Weights of a small audio captioner: decoder norm layernorm.
Rows from block 12 of the audio encoder of a small audio captioner, named by matrix and row number. Rows with one number belong to one neuron. Each number is 128 + 24 x the weight over its row's rms, rounded and kept within 0 to 255. All counts start at 0.
After each neuron's rows are labels from the 100 clips, of 14976, where the neuron reaches its highest value: "lies over" is the class under the peak. Only what is clearly more common there than usual is listed. The data: synthesized solo parts of chorales (CocoChorales).
# fc1: MLP up (encoder.blocks.12.mlp.fc1.weight, 512x128), inputs 0-127
# fc2: MLP down (encoder.blocks.12.mlp.fc2.weight, 128x512, transposed), outputs 0-127

fc1.156 [186 123 128 144 114 113 109 154 158 103 114 105 118 145 113 129 113 174 125 140 184 114  69 156 108  99 138 139 147 140 128 105 112 125 141 115 118  72 101 151 119 113 106 137 148 118 102 128 109 162 121 122 175 116 104 168 128 100 114 128 140 104  86 157 164 138  84  98 146 106 156 119 123 146 142 139 148 137 154 117 185 139 149 155 139  77  93 105 145 138  89 152 145 120  92 155 123 134 137 144 122  85 133 135 134  83 159 138 114 160 144 142 136 149 163 156 119  98 153 101 152 127 123 129 132 153 118 109]
fc2.156 [135 145 126 133 114 131 167 147 120 163 122 102 123 117 107 127 148  86 174  73 117 133  93 119  87 113 116 169 183 121  90 152 138 128 153 140 155 156  78 122 117 128 142 123 108 142  97 161 130 135 125 110 162 128 157 171 143 135 130 134 161 124 122 136 134 100 171  76 117 127 117 143 113 118 124 128 120 150 146 127 159 106  95 130  91 122 115 126 171  75 100  85 151 128  97 124 152 138 156 126 125 125 101 134 165 141 151 126 129 127  67 139 126 124 169 115 119 147 115 146  76 129  86  90 140 129 119 141]
lies over: F4

fc1.37 [115 145 158 135 140 120 120 147 139 116 123 107 118 131 153 113 139  84 112 157 117  99 136 164 149 101 113 122 138  99 125 147 163 145 136 169 160 115 183 130 125 157 154  93 118 163  90 113 148 111 134 193 146 151  92 127 129 115  97 148 132 120  78 135 150 176 103 143 121 107 128 109 172 129 118  64 134 166 136 148  90 130 147 120  95 102 151 119 142 143 153 131 139 107 107 123 125 179 122 138  95 115 115 154 124  84 104 131  91 108 101 109 132 168 138 155 134 130 148 124 128 136  69 163 123 138 135 141]
fc2.37 [116 156 130  99 155 100 182 125 175  96 125 158 135 109  78 134 109 156 127 106  95 154 108 127 110 104 127  95 144 118 119 125  89 115  87  99 125  99 129 117 131  87 111 140 138 136 127 125  84 108 136 138 143  82 122 161 124 111 144 128 122 119 112 150 140  98 155 114 134 167 103 121  86  88 159 112  71 106 110 172 112  88 107 117 141 131 119  88 111 121 134 159 145 101 120 177 139 165 105 117 129 162 121 143 104 119 150  89 119 132 115  93 174 110 146 134 139 128 143 120  90 128 167 114 105 122 113 103]
lies over: A#3

fc1.114 [114 123 106 136 126 151 129 132 129  97  96 138 142 108 129 139  81 152 100 156  81 107 143 118  80  98 149 103 114 148 158 143 149  85 106 126 143 116 129 141 116  95 104 111  96 135  94 178 122 137  88  91 168 134 126 114 142  94 107 111 130 129 179 154 156 156 119 113 128 133 113 128 145 106 169 109 131  72  90  95 146 162 154 126  77 158 144 155 136 170 151 161 135 105 110 147 132 138 108 100 135 119 130 167 155 117 162 131 114 101 118 134  74 128 124 117 119 141 144 110 139 136 133 127 123 188 131 142]
fc2.114 [108 133 130  94 142 120 108  87 154 145 146 127 114 155 113 125 139 156 131 125 141 135 122 126 140 161 122 163 174 103 101 113  95 126 141 124 135 152 104 129 138 101 154 163 133 124 128 126 127 139  87 138  81 123 120 112 108  93 126 148 145 134 100 127  84 124 172 125  92 125 150  81 150 122 121 174 125 170 102 163 137  87 125 139 148 132 101 118 171 121  85 122 151 167 158 107 133  85 122 103 102 176 135  92 121 132  45 166 126 173 136 116 139 128 120 122 119 107 130 139 119  91 100 149  99 111 149 129]
lies over: silence

fc1.179 [144 109 119 121 116 114 115  91 147 107 119 111 110 101 104 110  98 113 112 154 135 100 125 131  93 113 127 111  82  94  94 115 159 126 156 124 143 135 145 143 142 133  83 122  99 129  82 143 133 150 159 148 150 106 194 153  87 131  91 141 120 103 107 100 134 111  78 157 161 135 116 119  98 120 157  92 153 141  92 113 127 132 120 159 122  98 120 132 137 144 144 120 127 156  72 104  95 132  87 150 130 140 167 150 138 119  90 120 115 150 130 155 135 156 143  68 121  94 153 149 161 100 125 126 175 147 144 119]
fc2.179 [ 80 160 145 122 143  81 132 146 122 155 151 116 109 158 124 159 125 123 126 104 124 117 151 128 134 146 124 167 133 135 149 112 126 153  99 132 135 164 118 133 128 119 179 134 146 148 192 137 141 143 114 103  86 158 123 128 150 116 173 145 139 162 116 157 102 149 176 114  92  96 136 125 120 129 152 165  88 114 133  89 137 128 127 133 132 154 142 119 135  99 115  99 124 131 153 140 163 131 207 107 100 139  78 103 115 118 187 112 121  89 121 102 141 149  97 156 150 148 153 118  93 140 144 129 137 151 129 109]
lies over: A#3

fc1.186 [158 115 122 145 112 128 127 116  98 145 139 121 113 142 120 133 167  97  89 120 109 121 102  81  80 127 126 139 131 146 149 167 142 123 101 122 122 114 162 151 143 132 140 114 157 138 115 126 164 181 141 124 142 144 141 113 119 125 100 117 138 105 145 146  78 110 113 121 120 133 134 183 115 162 109 142  91 156 104 163 108 111 118 167 149 149 155 145 157 137 102 141 167 137  79 141 136 100 160 126  90  93 102 161 143 133  75 107 122 108 120 117 149 130 113 118 135  70 171 137 127 153 144 102 169 169 145  82]
fc2.186 [111 113 143 157 167 103 153 180 138 124 117 108 104 143 133 147 117 139 100 115 148 159 139  96 185  92 130 128 115 108  93 137 115 132 167 134  72 146 129 113 147 103 127 118 117 119 123 114 148 117 105  89 138 134 146 106  80 118 140 157 107 165 126 121 123 183 128 157  96  82 126 127 157 119  86 139  95 105 129  94 153 143 135  45 138 133 106 105 121 114 143 101 108 134 166 122 134 153 110 156 154 127 134  88 144 117 122 118 105 139 134 116 159  79 160 133 124 121 106 133  94  97 126 144  96 108 126 145]
lies over: G#5; F4

fc1.38 [124 118 142 119 130  92 115 125 111 151 143 133 148 114 118 116 136 115 130 136  92 168 173 152 121 128 140 140  83 122 128 142 123 128 121 175 115 135 144 143  92 147 129 133 125 135 160 123 108 122 162 147 157 163 128  96 118 102 114 167 112 122 154 149  80 159 144 117 112 198 134  53 133 136 160 111  97 176 130 143 139 146 119 149 132 142 155 131 132 132 118  99 148 123 142 114 187 137 133 109  90 125 143 124 106  96 158 151 102 163 152 167 102  75 145 111 134 122 165 130 120 152 113  96  78 134 150 154]
fc2.38 [117  99 155 142 151 110 146 112 165 145 136  93 117 136 171 176 139 124 165 166 158 120  95 174 130 100 153 145 126  98 143 149 146 122 117 106 147 145 141  91 170 120 136 158 117 102 135 148 110 132 152 111 132 108 135 126 135 133 144 118  90 148 116 106 136 138 124 160 133  86 141 171 102 100  88  87 137 163 143 122  99 138 145 111 101  88 122 139 138 122 173 163 106 147 121 131  90 111 119 184 153 151 131 112 155  96  85 136  98 147 129  97 111 137 126 132 102 152 141 114 138  97 166 169 152 108 109  89]
lies over: E4

fc1.117 [130 115 125 100 100 148 120 111 102 106 150 131 141 115 147  81 117 130  96 138 104 121 125 122  92 107 114 115 179  93 122 121 125 110 176 168 135 136 122 129 125  76 149 101  80 121 133 138 102 144 150  92 129 123 143 117 107  97  94 177  89  89 127 118 105 136 126  83 129  95 143 103 112 103 145 135 115 130  98 144  61 111 136 133 120 172 153 108 143 151  90 119 142 111 133 133 149  65 127 105 129 108 145 156 146 144  97 106 151 128  85 135  78 113  99 151 112 113  89 136 137 132 113 133 127 154 151 145]
fc2.117 [134 115 118 127  99 125 179 125 110 150 102 134 117 129 188 116  90 110  84 119 156 143 112 137 123 107 114  92  89 121 152 129 116 133 155  73 120 134 145 155 145 161 152 125  50  99 176 135 100 106 125 115 118 121  93 167 129 104  91 158 121 122 144 145 121 131 150 135  88 101 163 133 154 165 153 133 127 172 101 149 117 123 129 121 116 148 109 121 122 126  98 119 149 129 111 146 146 138 144 126 143 138 125  97 126 155 102 139 126 169 133 153 128 114 113 163 114  97 149 116 188 130 123 148  95 137 105 184]
lies over: F4

fc1.499 [156 130 132 107 127 125 103 144 131 135 125 177 101 101 120 123 112  99 121 125 119 154  86 108 162  77  82 126 116 119 119  92 140 101 157 111 134 117 149 213 163 133 119 144 126 153 131 150 120 141 147 118  99 113 159 114 132 108 101 120 125  62 134 116 149 125 125 126 170 104  69 131 156 120 141 123  85 119 150 129 132 201 135 154 108 125 109 113 124 132 146  98 127  99 140 162 121 164 113 117 103 138 149 125  96 145 150 145 142 116  94 135 107 104 120 113 102 135 100 170 164 128 103 130 138 149 149 157]
fc2.499 [113 114 117 124 139 123 128 113 131  88 146 137 134 136 124 113 140 110 137 169 135 165 142 147 140 159 101 138 110 131 151 150 107 115 115 152 136 130 145 123 163 125  72 160 147 136 117 113 158 146 125 167 157 118 121 103 122 170 126 149 156 160 132 121 122 151 104 145 123 124 159 134 120 120 136 136 180 126 137 121 124 166 121 131 119 144 162 129 117 124  96 120 122 150 122 117 172 100 110 137 149 181 136  95 158  86 124  60 170 117 128 116  86 156 161 150 144 191 126  92 113 169 193 133 125 145 158 173]
lies over: F4

fc1.448 [115  82 136 160 113  96 106 142 103 152 111 175 135 126 126 117 118 130  98 156 101  92  90 147 112  93 130 173 119 134 116 129 134 198 123 141 128 113 105 111 153 153 135 120 126 146 116 161 108 106 121 151 140  73 125  88 148 115 104 116 118 116 122 153 122 140 113 131  73 104 131 139 143 173 155 141 129 122 106 124 133 120 166 153 110 129 156 109 147 121 113 133 151  83 139 177 100 108 136 135 179  64 123  85 150 111 111 105 150 110 115  98 102 117 138 158 129 109 127 140 113 145 112 165  93 161 126 147]
fc2.448 [126 132 108 139 152 146 162 128 155 144  45 113 185 141 100 142 167 151 129 128 122 158 114 146 145 118  71 119 132 164 157 139 101  96 151 109 109  96 127 156 134  88 114 150 186 119 104 109 156 142 139  98 105 122 137 112 119 131 138  95 118 122 141 132 101  88 171 131 143 172 106 105 116 134 146 120 132 122 135 111 146 167 104 128 118 140  93 134 142 134 113 104 127 132 114 138 191 131  98 124 154 116 143 154 128 166 134 101  93 135 100 100 119 113 121 127  91 152  74 142 160 148 137 113 147 122 148 124]
lies over: F4

fc1.128 [129  85 128 104  92 117 103 168 140 174 142 141 132  95  78 124  63 115 120 120 134 154 115  89  67 148 133 159  99 127  93 107 125 139 167 143 205 135 147 100 140 134 133  96 103 111 130 140 142 104 107 159 126 125 120 160 116 114 108 112 137 116 146 150 157  93 108 103 105 157 120 153 123 128 137 105 105 147 111 134 115  87  84 107  98 162 149 136 160 128 123 129 144 162 133 150 112 112 133 128 124 139 168 129 148 108  84 136 117 118 117 133 110 102 129 171 137 137 123 119 120 167 161 127 137 147 139 168]
fc2.128 [147 135 143  95 151 113 146 131 101 133  99 112 121 131 162 122 188 153 151 144 146 142 119 127  95  87 134 102 132 131 151 109 150 162 116 123  77 150 144 129 149  92 146 141 106 142 145 132 146 145  86 137 106 104 147 121 132 135 152 187  94 133 164  77 108 148 144 123 132  71 155 108 150 124 126 192 136 122 146 132 170 160 152 146 177 107 153 148 162 143 126 132 113 146 143  97 165 116 132 100 147 126 135 141 118 154 164 112 145 120 131 179 121 124 154 148  98 110 123 128 131  97 127 168 138  90 118 110]
lies over: C#4

fc1.285 [138 168 142 143 149 114 123 183 123  99 151 153 130 148 130 119  90 117  98 110 138 155 153 130 139 138 135 120 114 150 109 130 109 100 115 168 143 187 109 120 110 148  90 137 160 121 142 121  96 119 101 159 126  86 169 159 161  94 102 122 127 155 108 116 143 136 127 136 114 121 107 127 160 117 137 112  95 110  98 120 173 147 155 143 110 132 159 122 133 169 112 144 124 125 116 114 135 191 102 111 113 132 155 159  79  88 108 110 136 111 117 161 121  58 117 124 146 134  91  98 158 138 115 172 139 154 131 155]
fc2.285 [120 114 107  73  99  96 102  95 154 123  92 122 112 143 110 115 187 119  80 140 109 102 138 149 121 126 116 165 172 123 114 134 140 140 156 123 120 128 132 159 157 114 173 169  93 144 138 123 157 152 125 100 127 151  91 132 100 140 173 152 117 126 117 139  98 104 134 131 125 114 149 135 100 111 131 158 176 118  95 138 142 122 112 107 124 103 116 111 104 107 138 125 132 125 178 119  97  84 161  86 153 135 132 116 110 158 125 183 174 135 124 113 109 148 144 160 170 105 149 154 145 118 115 167 101 112 134 112]
lies over: A#3

fc1.360 [107 152 141 118 146 113 101 113  93 164 175 147  86 146 127 125 121 124 137 176 107 113 146  96 107 159 105 155 141 157  87 139 133 120 109 163 129 169 138 111 132 160 125 143 126 150 156 119  98 124 145 106 145 127 129  92 141 113  92  65 165 117 126 133 137  99 115 148 126 105  80 150 147 143 145 104 109  97 133 118 129 117 160 131 100 116 147 132 143 108  95  86 123 116 110 180 117 155 127  76 177 129 145 121 146 169 102 113 159 146 140 123 125 143 137 151 105 143 161 129 128 148 113 203 133 114 119 140]
fc2.360 [104 110 107 140 134 105 119 122 105  82 133 126 134  75 139  98 138 125 161 140 127 131 181 170 125 130 124 134 105 152 139 145 121 126 135  59 118 104 125 132 116 108 132 142 126 135 146 136 129 143 111  96 136 111 112 101 136 140 161 124 114 109 156 168 138 180 144 178 113 195 138 132 184 135 103 112 140 116 137 139  79  82  94  96 110 160 148 137 101 152 137 118 106 172 111 112 151 147 104 160  91 113 153 143 161 155 131 142 120 143  96 138 155 126 136 164 112 115 119  99 118 137  82 114 150 141 127 107]
lies over: silence

fc1.65 [129 150 130 139 131 121  99 115 137  98  65 119 118 138 136 128 115 121 118 158 135 102  91 129 106 111 138 129 118  73 116 142  97 127 124 137 137 115 136 106  91 153 142 160  85 155  69 124  82 102  95 123 135 115  84  94 137 108 103  97  46 119 104 141 110 138  96 144  80  98  84 138 125 126 112 126  93  95 120 144 131 123 107 151 118 160 142 102 165 130 180  88 125 130 122 160 161 120 106 128 139 127 149 160 121 118 125 127 141 142 146 125 134 105 127  98  95  95 138 102 128 152 107 140 124 122 113 168]
fc2.65 [170 119 131 111 103 112  96 111 124 148  92 146 136 124  98 112 136 164 130 170 116 106 133 150 126 120 132  88 141 149 144 148 122 148 132 101 130 162 126 137  99 109 154  82 159  88 116 143 104  92 193 123 112 147 113 122 145 133 127 157 158 133 138  42 105 111 110  90 112 168 137 183 156 140 133 145 136 116 152 125 114 159 118 121 141 114 148 110 139  93  42 128 135 132 111 118 148 139 146 123 105 114 108 143 120 127 134  94 118 133 107 116 136 136 143 126 135 122  70 158 141 136 124 110 171 138 121 113]
lies over: E4

fc1.90 [144 150 112 136 126 105 111 148 136  77 118 158 145  97 151 115 115  99 158 146 136 118 139  81 137 174 114 130 148 123 122 108 130  96 116 104 129 107 127 128 103 126 157  85 170 101 114 120 155 142 135  84 152 107  99 134  83  64 110 133 130 122 102  92 108 120 124 184 105 121 150 120 104 147 142 122 121 140 145 118 148 177 104 163 138 122 164 101 125 149 135 111 121 188 140 132 123 139 115  95 146 113 149 111 157 115 119 140 162 176 112 165 136 145 142 107  96 132 128 157 164 178 149  98 128 157 143 104]
fc2.90 [109 111  91 149 127 143 140 129 141 133 122 114  97  74 126 117 122 107 163 112 138 137 132  95 134 130  90 111 139 146 108 111 159 150 124 141 136 122 130 115 139 154 117  83 112  92 136 131 147 177 129 119 135 156 118 171 125 135 101 152 150 153 132 180 113 127 145 154  97 130 122  81 143 161 134 194 124 106 145 140 126  94 111 167 113 124 125 136  81  93 101 138 124 123 130 105 146 136 106 122 119  99 134 125 134 161 144 167 109 165 162 107 127 104 138 111  86 140 125 197 166 156 167 120 121 125 100  67]
lies over: silence

fc1.272 [106  86 115 114  96 111 121 148 114 131 103 107 128 168 141 132  93  80 101 116  93 147 147  96 115 123 143 107 136 113 141 128 150 101 107 139 167 153 138 130  93 132 145 114 123 144 151 144 116 127 124  83 161 142 118 136 150 129  61 152 107 113 147  85 119 102 143 119 100 186 147 132  91 124 155 138 141 130  80 129  99 167  80 124 170 171 165 144 153 169 132 143 125 149  97 127 115 129 162 153 103 143 117 136 125 115 169  86 134  96 100 129 132 131 125 148  77 128 111 155 141 144 131 144 114 137 115 154]
fc2.272 [137 115 144 179 105 100 133 118 175 168 163 130 120 163 113 128 141 106 164 121 107 148 119 112 121 152 134 102 129 143 149 137 180 132 107 145  80 133 136 118 133  96 115  86 121 152 105 132 111 126 139 111 134 157  99 117 155 133 140 137 155 122 140  94 112 128 177 110  69 111 145 134 158 136 129 130 142 130 116 136 158 115  77 141 111 153 118 111  86 155 123 114 160 191 100 148 155 144  90  88 129 125 153 145 121 113 141 117  64 136 155 146 127 165 121 115 104 126 117 163 114  95  77 123 132 138 143 155]
lies over: F4

fc1.201 [ 98 143 156 129 136 109  89 102 148 132 130 139 147 137 167 119  99 132  89 151  98 100 100 130 159 105 129 166 109  99 123 151 153 112 125 121 133 126 116 123 132 135 104  79 160 101 159 143 123 156 115 115 135 114 148 156 162 102  89 132 116  76 137 176 125 110 132 144 128 151 163  83 152 102 139 103 124 112 146 169  90  98 145 166 120 179 162 115  83 115 167 102 147 143 110 149 171 126 139 105 116 130 176 135 139 107 109 113 146 161 104 104 116 157 151 114 114 128 131 100  80 136 103  99 141 141 123 147]
fc2.201 [172 103 134 142 138 124  92 166 131 141 120  98  75 129 106 109 140 155 154  73 148 178 120 122  94 139 140 136 116 113  98 124 102  93  85 160 132 145 106 145  94 173 154 135 136 117 166 110 133 126 199 124 145 167 134 131 133 154 118 115 128 150 142 145 149 100 132 107 172 137 148 108 138 142 132 131 162  88  88 137 122 103 151 131 129 153 139 129 149 167 127 156 123 155 120 117 156 163  81 144 165 129 115 151 140 135 111 129 103 104 146 149  72 159 135 111 118 103 105 121 117 100 115 147 147 131 143 156]
lies over: F4

fc1.453 [103  98 184  89 117 117 121 149 158 119 122 134 144 126 134 110 122 122 121 147 110 154 117 121 134  96  66  78 116 144 115 147 148 131 112 136 145 100 124 146 154 147 118  82 112 159 130 125  92 110 134 158 135 135 152 107 113 104 117 109 139 154 137 141 110 103  92 139 150  90 106 101 180 111 100  92 118 155 166 104 124 129 117 132 146 103 150 121 131 133 116 153 141  83  91 145 121 119 101 108 124 118 107 130 146 130 184 163  97 111 103 124 188 147 152 185 137 159 133 156 148 126 121 183 147 147 122 139]
fc2.453 [129 141 121 124 136  79 145 127 146 143 152 144 157 142 138 126 159 100 155  88 108 139 132 169 103 155  64 112 118 117 113 138 139 108 131 115 129 122 169 103 117  65 162  99 141  96 119 127 137 129 172 146 196 117 108 159 111  93 146 163 136 116 119 138 138 144 103 152 135 176 150 105  78 103 140 127 129  94 139 129 130 130 124 121 141 118 109 107 125 151 161 145 106  89 148 122 152 161 161 157 123 116 100 143  91 114 106 118 103 151 150 109 142 101 137 119  99  85 156 142 109 106  84 114 141 126 118  91]
lies over: A#3

fc1.213 [101 141 141  75 149 129  84 122 141 149 124 150 132 151 113 151 139  98 122 125 118 105  81 114 116 116 135 124 116 100 137 119 128 104 109 128 138 157 150 170 148 117  82 143 179 120 135 117 119 187 129 118 137 130 152 123 147 102  98 145  98  91 156 110 137 127 114 125 132  94 131 165 137  98 128 132 132 117 100 140 112  76 130 152 143  95 161  84 127 157 143 147 108 140  70 176 137 138 155 116 181 140 150 176 120 122 125  80 144 142 126 114 117 133 128 140  91 134  96 105 130  99 158 128  94 175 117 159]
fc2.213 [116 162 116 145 115 109 162 135 102 145 137 125 110 161 159 132  69 115  92 127 138 142 117 151 142 115 161 117 145 114 142 137 120 131 143 116 177 126 122 112 101 106 132 126 110 132 130 133 131 134 151 112 149 128 113  94 108 138 121  88  96 118 138 150 129 130  98 126 112 146 179 164 159 148 130 114 119 146 105 103 159 148 153 138  96 112 123 137 132  91 159 153 135 161 138 127 184  74 169 152 124 125 121  83 178 184 120 141 108 134 146 132  92 144 192 130 153 177 142 114 189 129 140 131 135 121 118  98]
lies over: G#5; B3

fc1.53 [121 130 136 110 171 108 109 139 109 146 112 107 141 137  98 166 103 145 124 148 143 109 148 142 101 132 158 147 151 121 129  97 164 155 163 147 114 131 151 102 124 166 139 142 167 114  96 120 125 102 163 108 153 111  61 134 127 104 120 144 123 138 126 126 156 162 144 122 113 134  77 152  91 133 136 123 126 107  82 162 102 152 160 124 126 165 156 122 186 145  82 118 103 148 154 148 142 136 127 163 102  81 159 166 113  62 116 118 134 114 160 142 118 109 141 115 145  89 128 145  94 104 123 156 119 131 114 126]
fc2.53 [140 142 131 132 124 116 157 153 109 113  99 163 178 142 137 178 133 110  96 141 116 155 137 121 142 129 108 118 126 168 106 139 104 137 131 119 122 139 154 156 130 124 132 138 109 116 171  94 158 133 137 119 174 133 115 152 137 155  66 162 148  82 158 122  97 107 115 137 160 119 162 116 160 153 100 108 128 119 149 142 102 142 138 115 117 130 162 144 131  97  85 131 145  82 180 100 134 113 122 123 128 135  91 136  83 112 129 149  75 149 116 121 119  98 117 137 145 110 102 133 146 164 139  51  90 144 128 109]
lies over: E4

fc1.464 [106 130 112 118 129 141  99 147  87 130 126 163 184 108 108 122 147 104 162 140 104 140 148 186 107 170 119 155 138 140 157 169  80 136 143 165 168  92 109 153 112 131 119  85  94 126 115 143 124 156 149 160 106 144 143 133  89 143  98 110 105 149 113 109 121 130 151 137 136  91 149 125 117  88 133 127 132 112 120  97 101 103 145 131 152 125 164  98 149 200 112 129 113 111 128 158 111  90 115  67 117 105 149 121 120 131 122 134 119 102 127 104 134 102 118 150 129 128  93 148 112 138 158 148 112 160 148 161]
fc2.464 [158 112  97 140 126  97 152  92 118 158 116  62  66 164 116 110 133 169 106 123 166 133 116  86  97  88  86  91 155 128 103 101 114 100 112  93 122 152 168 135 149 110 105 140 115 112 114  84 104 119  89 107 112  92 115 106 112 142 118 120 140 119 126 128 177 106 113 119  87 127  99 136 129  94 168 139 110 140 146 139 169  88 115 142 151 124 121  93 124 142 108  99 130 136 122  96 151 155 152 170 122 138 137 129 110 150  84 121 105 114 139 130 138 101 135 139 124 105 117 134 113 131 114 131 131 156  85 102]
lies over: A#3

fc1.22 [112 155 139 157 139 109  91 134  95 138  99 121 122 145 163 149 122  96 110 149 121 156 112 148 103 135 127 149 114 158 125 129 131 144 168 115 113 129 125 134 123  88 132 128 127 124 158 167  80 116 108 133 124 130 147  92  89  71 125 118  64 115 148 122 141 135 120 126 122 173 115 127 103 117 126  94 128 103 121 133  93 115 113 149  89 139 113 103 181 158 139  74 120 137 109 159 130 121 132 165 125 172 116 110 149  89 161 151 109 102 135 107  66 152 145 141 161  86 104 119 122 127 169 129 121 150  81 134]
fc2.22 [132 130 118 104 126 134 168 144 143 107 153 126 143 141 132 122 145 152 111 154 131  99 122  82 127 136 179 116 149  88  93 125 116 130 118 140 113 156 135 134 132 143 111 148  92 158 105 101 118 161  97 157 150 131 136 148 110 127 133 163 183 142 139  81  83  97  96 102 111  67 159 181 169 134 123 148 150 141 125 107 170 182 133  93 118 107 131 186 118 156  93 142 152 121 121 102 142 143 141 120 166 122 119 118 123 128 103 131 118 159 100 133 102 112 101 134  98 156 122 131 122 111 115 140 147  83 150 108]
lies over: C#4

fc1.106 [130 117 108 138 134 129 112 131 124 134  87 116 168 136 114 128  91 111 174 144  88 147  98 130 109 159 110 160 143 170 112 115 153 117 105 167 173 165 148 106 157 153 122  93 130 136  94 155 184 126 154 158 154 124 108 143 106 124  92 146 156 127 121 126 132 129 106 138 129 149 134 133  96 171 108 143  99 139  78  77 126 120 102 111 132  98 118 139 136  99 102 102 154 154 118 112 137 103  90 136 121 139 141 145 121 125 143  99 174 115 187 164 114 154 124 108 119  95 111 152 123 171 140 131 159 161 155 107]
fc2.106 [123 105 146 151 107  75 142 184 126 152 104  81 113 106  94 167 125 167 104 113 167  93 115 111 133 145 110  77 101 154 160 147 121 154 119 141 130 115  87 136 153  91  97 146 143 111 142 119 142 105  97 100 124 126 152 122 144 128 138 128 102 167 161 138 101 100 162 120 103 111 101 103  80 103 154 149 120 122 113 140 150 147 113 108 133  90 143 116 143 101 144 142 115 137 126 123 113 109 159 113 114 106 113 105 145 176 136 144 110 116 110 103 105 124 154 156  62 146 138  87 141 135 128 119 116 139  99  88]
lies over: A#3

fc1.144 [149 114 167 140 119 136 121 139 127 113  97 128 141 117 169 123 134 144 129 164 154 130 149 119 163 173 158 115 124 120 141 161 159 101 100 153 132 124 132 122 155 155 111 102 153 100  85 149 135 157 140 182 128 130  99 102 112  89 118  72  98 108 153 146 151 131 137 142 179 107  90 149 129 114 148 119 118  71 139 107 160 116 126 112 123 127 155 125 178 125 154 117 124  79 120 129 105 129 104 133  82 144  86 142 119 131 126  82  87  93 129 178 108 114 104  97 138 151 147 123 140 136 112 148 112 168 140 120]
fc2.144 [142 138 133  95 122 147 146 122 156 153 138 128 139 150 128 123 126 154 129 121 112 124 167 109  82 143 130 116  92 150 142  97 109 159 112 124  92 129 146 109 139 125 117 126 107 130 143 125 141  73  67 123 130  95 119 106 126 120 122 120 184 147 100 131 148 114 112 155 121 141 158  99 113 106 103 111 153 143 130 182 119 119 120 158 146 109 101 138 119 128 107  95 144 111 160 145 159 115 118 149 144 153 137 146  54 101 186 112 145 107 133 134 105 173 112 161  85 100 124 149  82 122 116 147 123 130 124  56]
lies over: A#3

fc1.47 [161 194 117 159 117 104  82 143 126 156 131 100 116 120 145  83 133 148  88 154 124 125 152 129 149 101 122 116 105 117  97 114 146  82  93 120 102 112 130 111 102 136  95 120 133 167 122 153  96 142 135 143 136 139 123 122  85 147  94 124 152 118 132 140 155 140 116 112 139 140 136 156 193 138 124 122 147 122 179  95 126 131  95  91 101 110 115 129 138 148 100 130 144 168  85 157 116 176  82 134 145 135 160 127  82  84 112 158 153 134 159 155 135 117 148 113 146  96 135 111 152 126 118 137 151 122 156 140]
fc2.47 [145 120 100 124 113 148  82 121 114 145 129 153 118 141 111 101 151 102 136 110 101 149 134  78  85 134 145 145 137 211 129 118 171 140 116 165 120  91 135  79 124 150 117 111 105 199 155 167 134 156 183 122 128 142 126 120  98 118 127 125 117 130  99 140 113 121 123 146 106 101 136 111 113 138 118 134 107 124 137 138 108 147 144 147  80 155 132 154 115 105 155 129 123 109 163  99 102 143 137 102 136 134 130 107 149 105 126 103 116  84 101 135 104  83 106 147 139 148 134 116 145 143 108 112  96  69 140 162]
lies over: D3

fc1.235 [156 108 141 106 138  82 106 156 118 120 122 125 131 135 143  93 108 120 107 153 139 134 123 116 129 158 108 127 161 131 117 158 149 111 100 156 108 115 154 155 142 172 152 116 114 124  80 103 132 106 118 110 154 119 149 157 148 165 113 105 119 128 107 152 110 125 163 105 106 134 125 107 172 137 193 163 118 128 114 169 182 103 132 117 132 116 185  99 167  82 129 114 107 112 110 147 156 113 130 121 149  79 121 105 131 112 144 117 169 124 125 153 122 145 155 137  93  91  97  78 104 137 119 118 181 110 134 113]
fc2.235 [127 140  81 108 147 149 173 170 138  85 135 127 134 139 132 149 152 170  96 132 122 124 142 127 131 138 161 157 126 115 148 126 122 133 146 137 154 113 120 116 138 112 130 111 142  94 165 118 130 160 135 151 141 134 136 143 145  92 149 114  63 108 102 165 145  85 139 119 145 108  72 123  79 139  86 107 112 106 108  91 110 134 144 185 113 120 114 118  98 145 169 108 151 113 151 100 108 149 112 107 132 107 119 132  87 152 155 137 136  92 137  85 127 127  91 152 161 176 147 115 162 116 110 155 103 141 109 147]
lies over: E4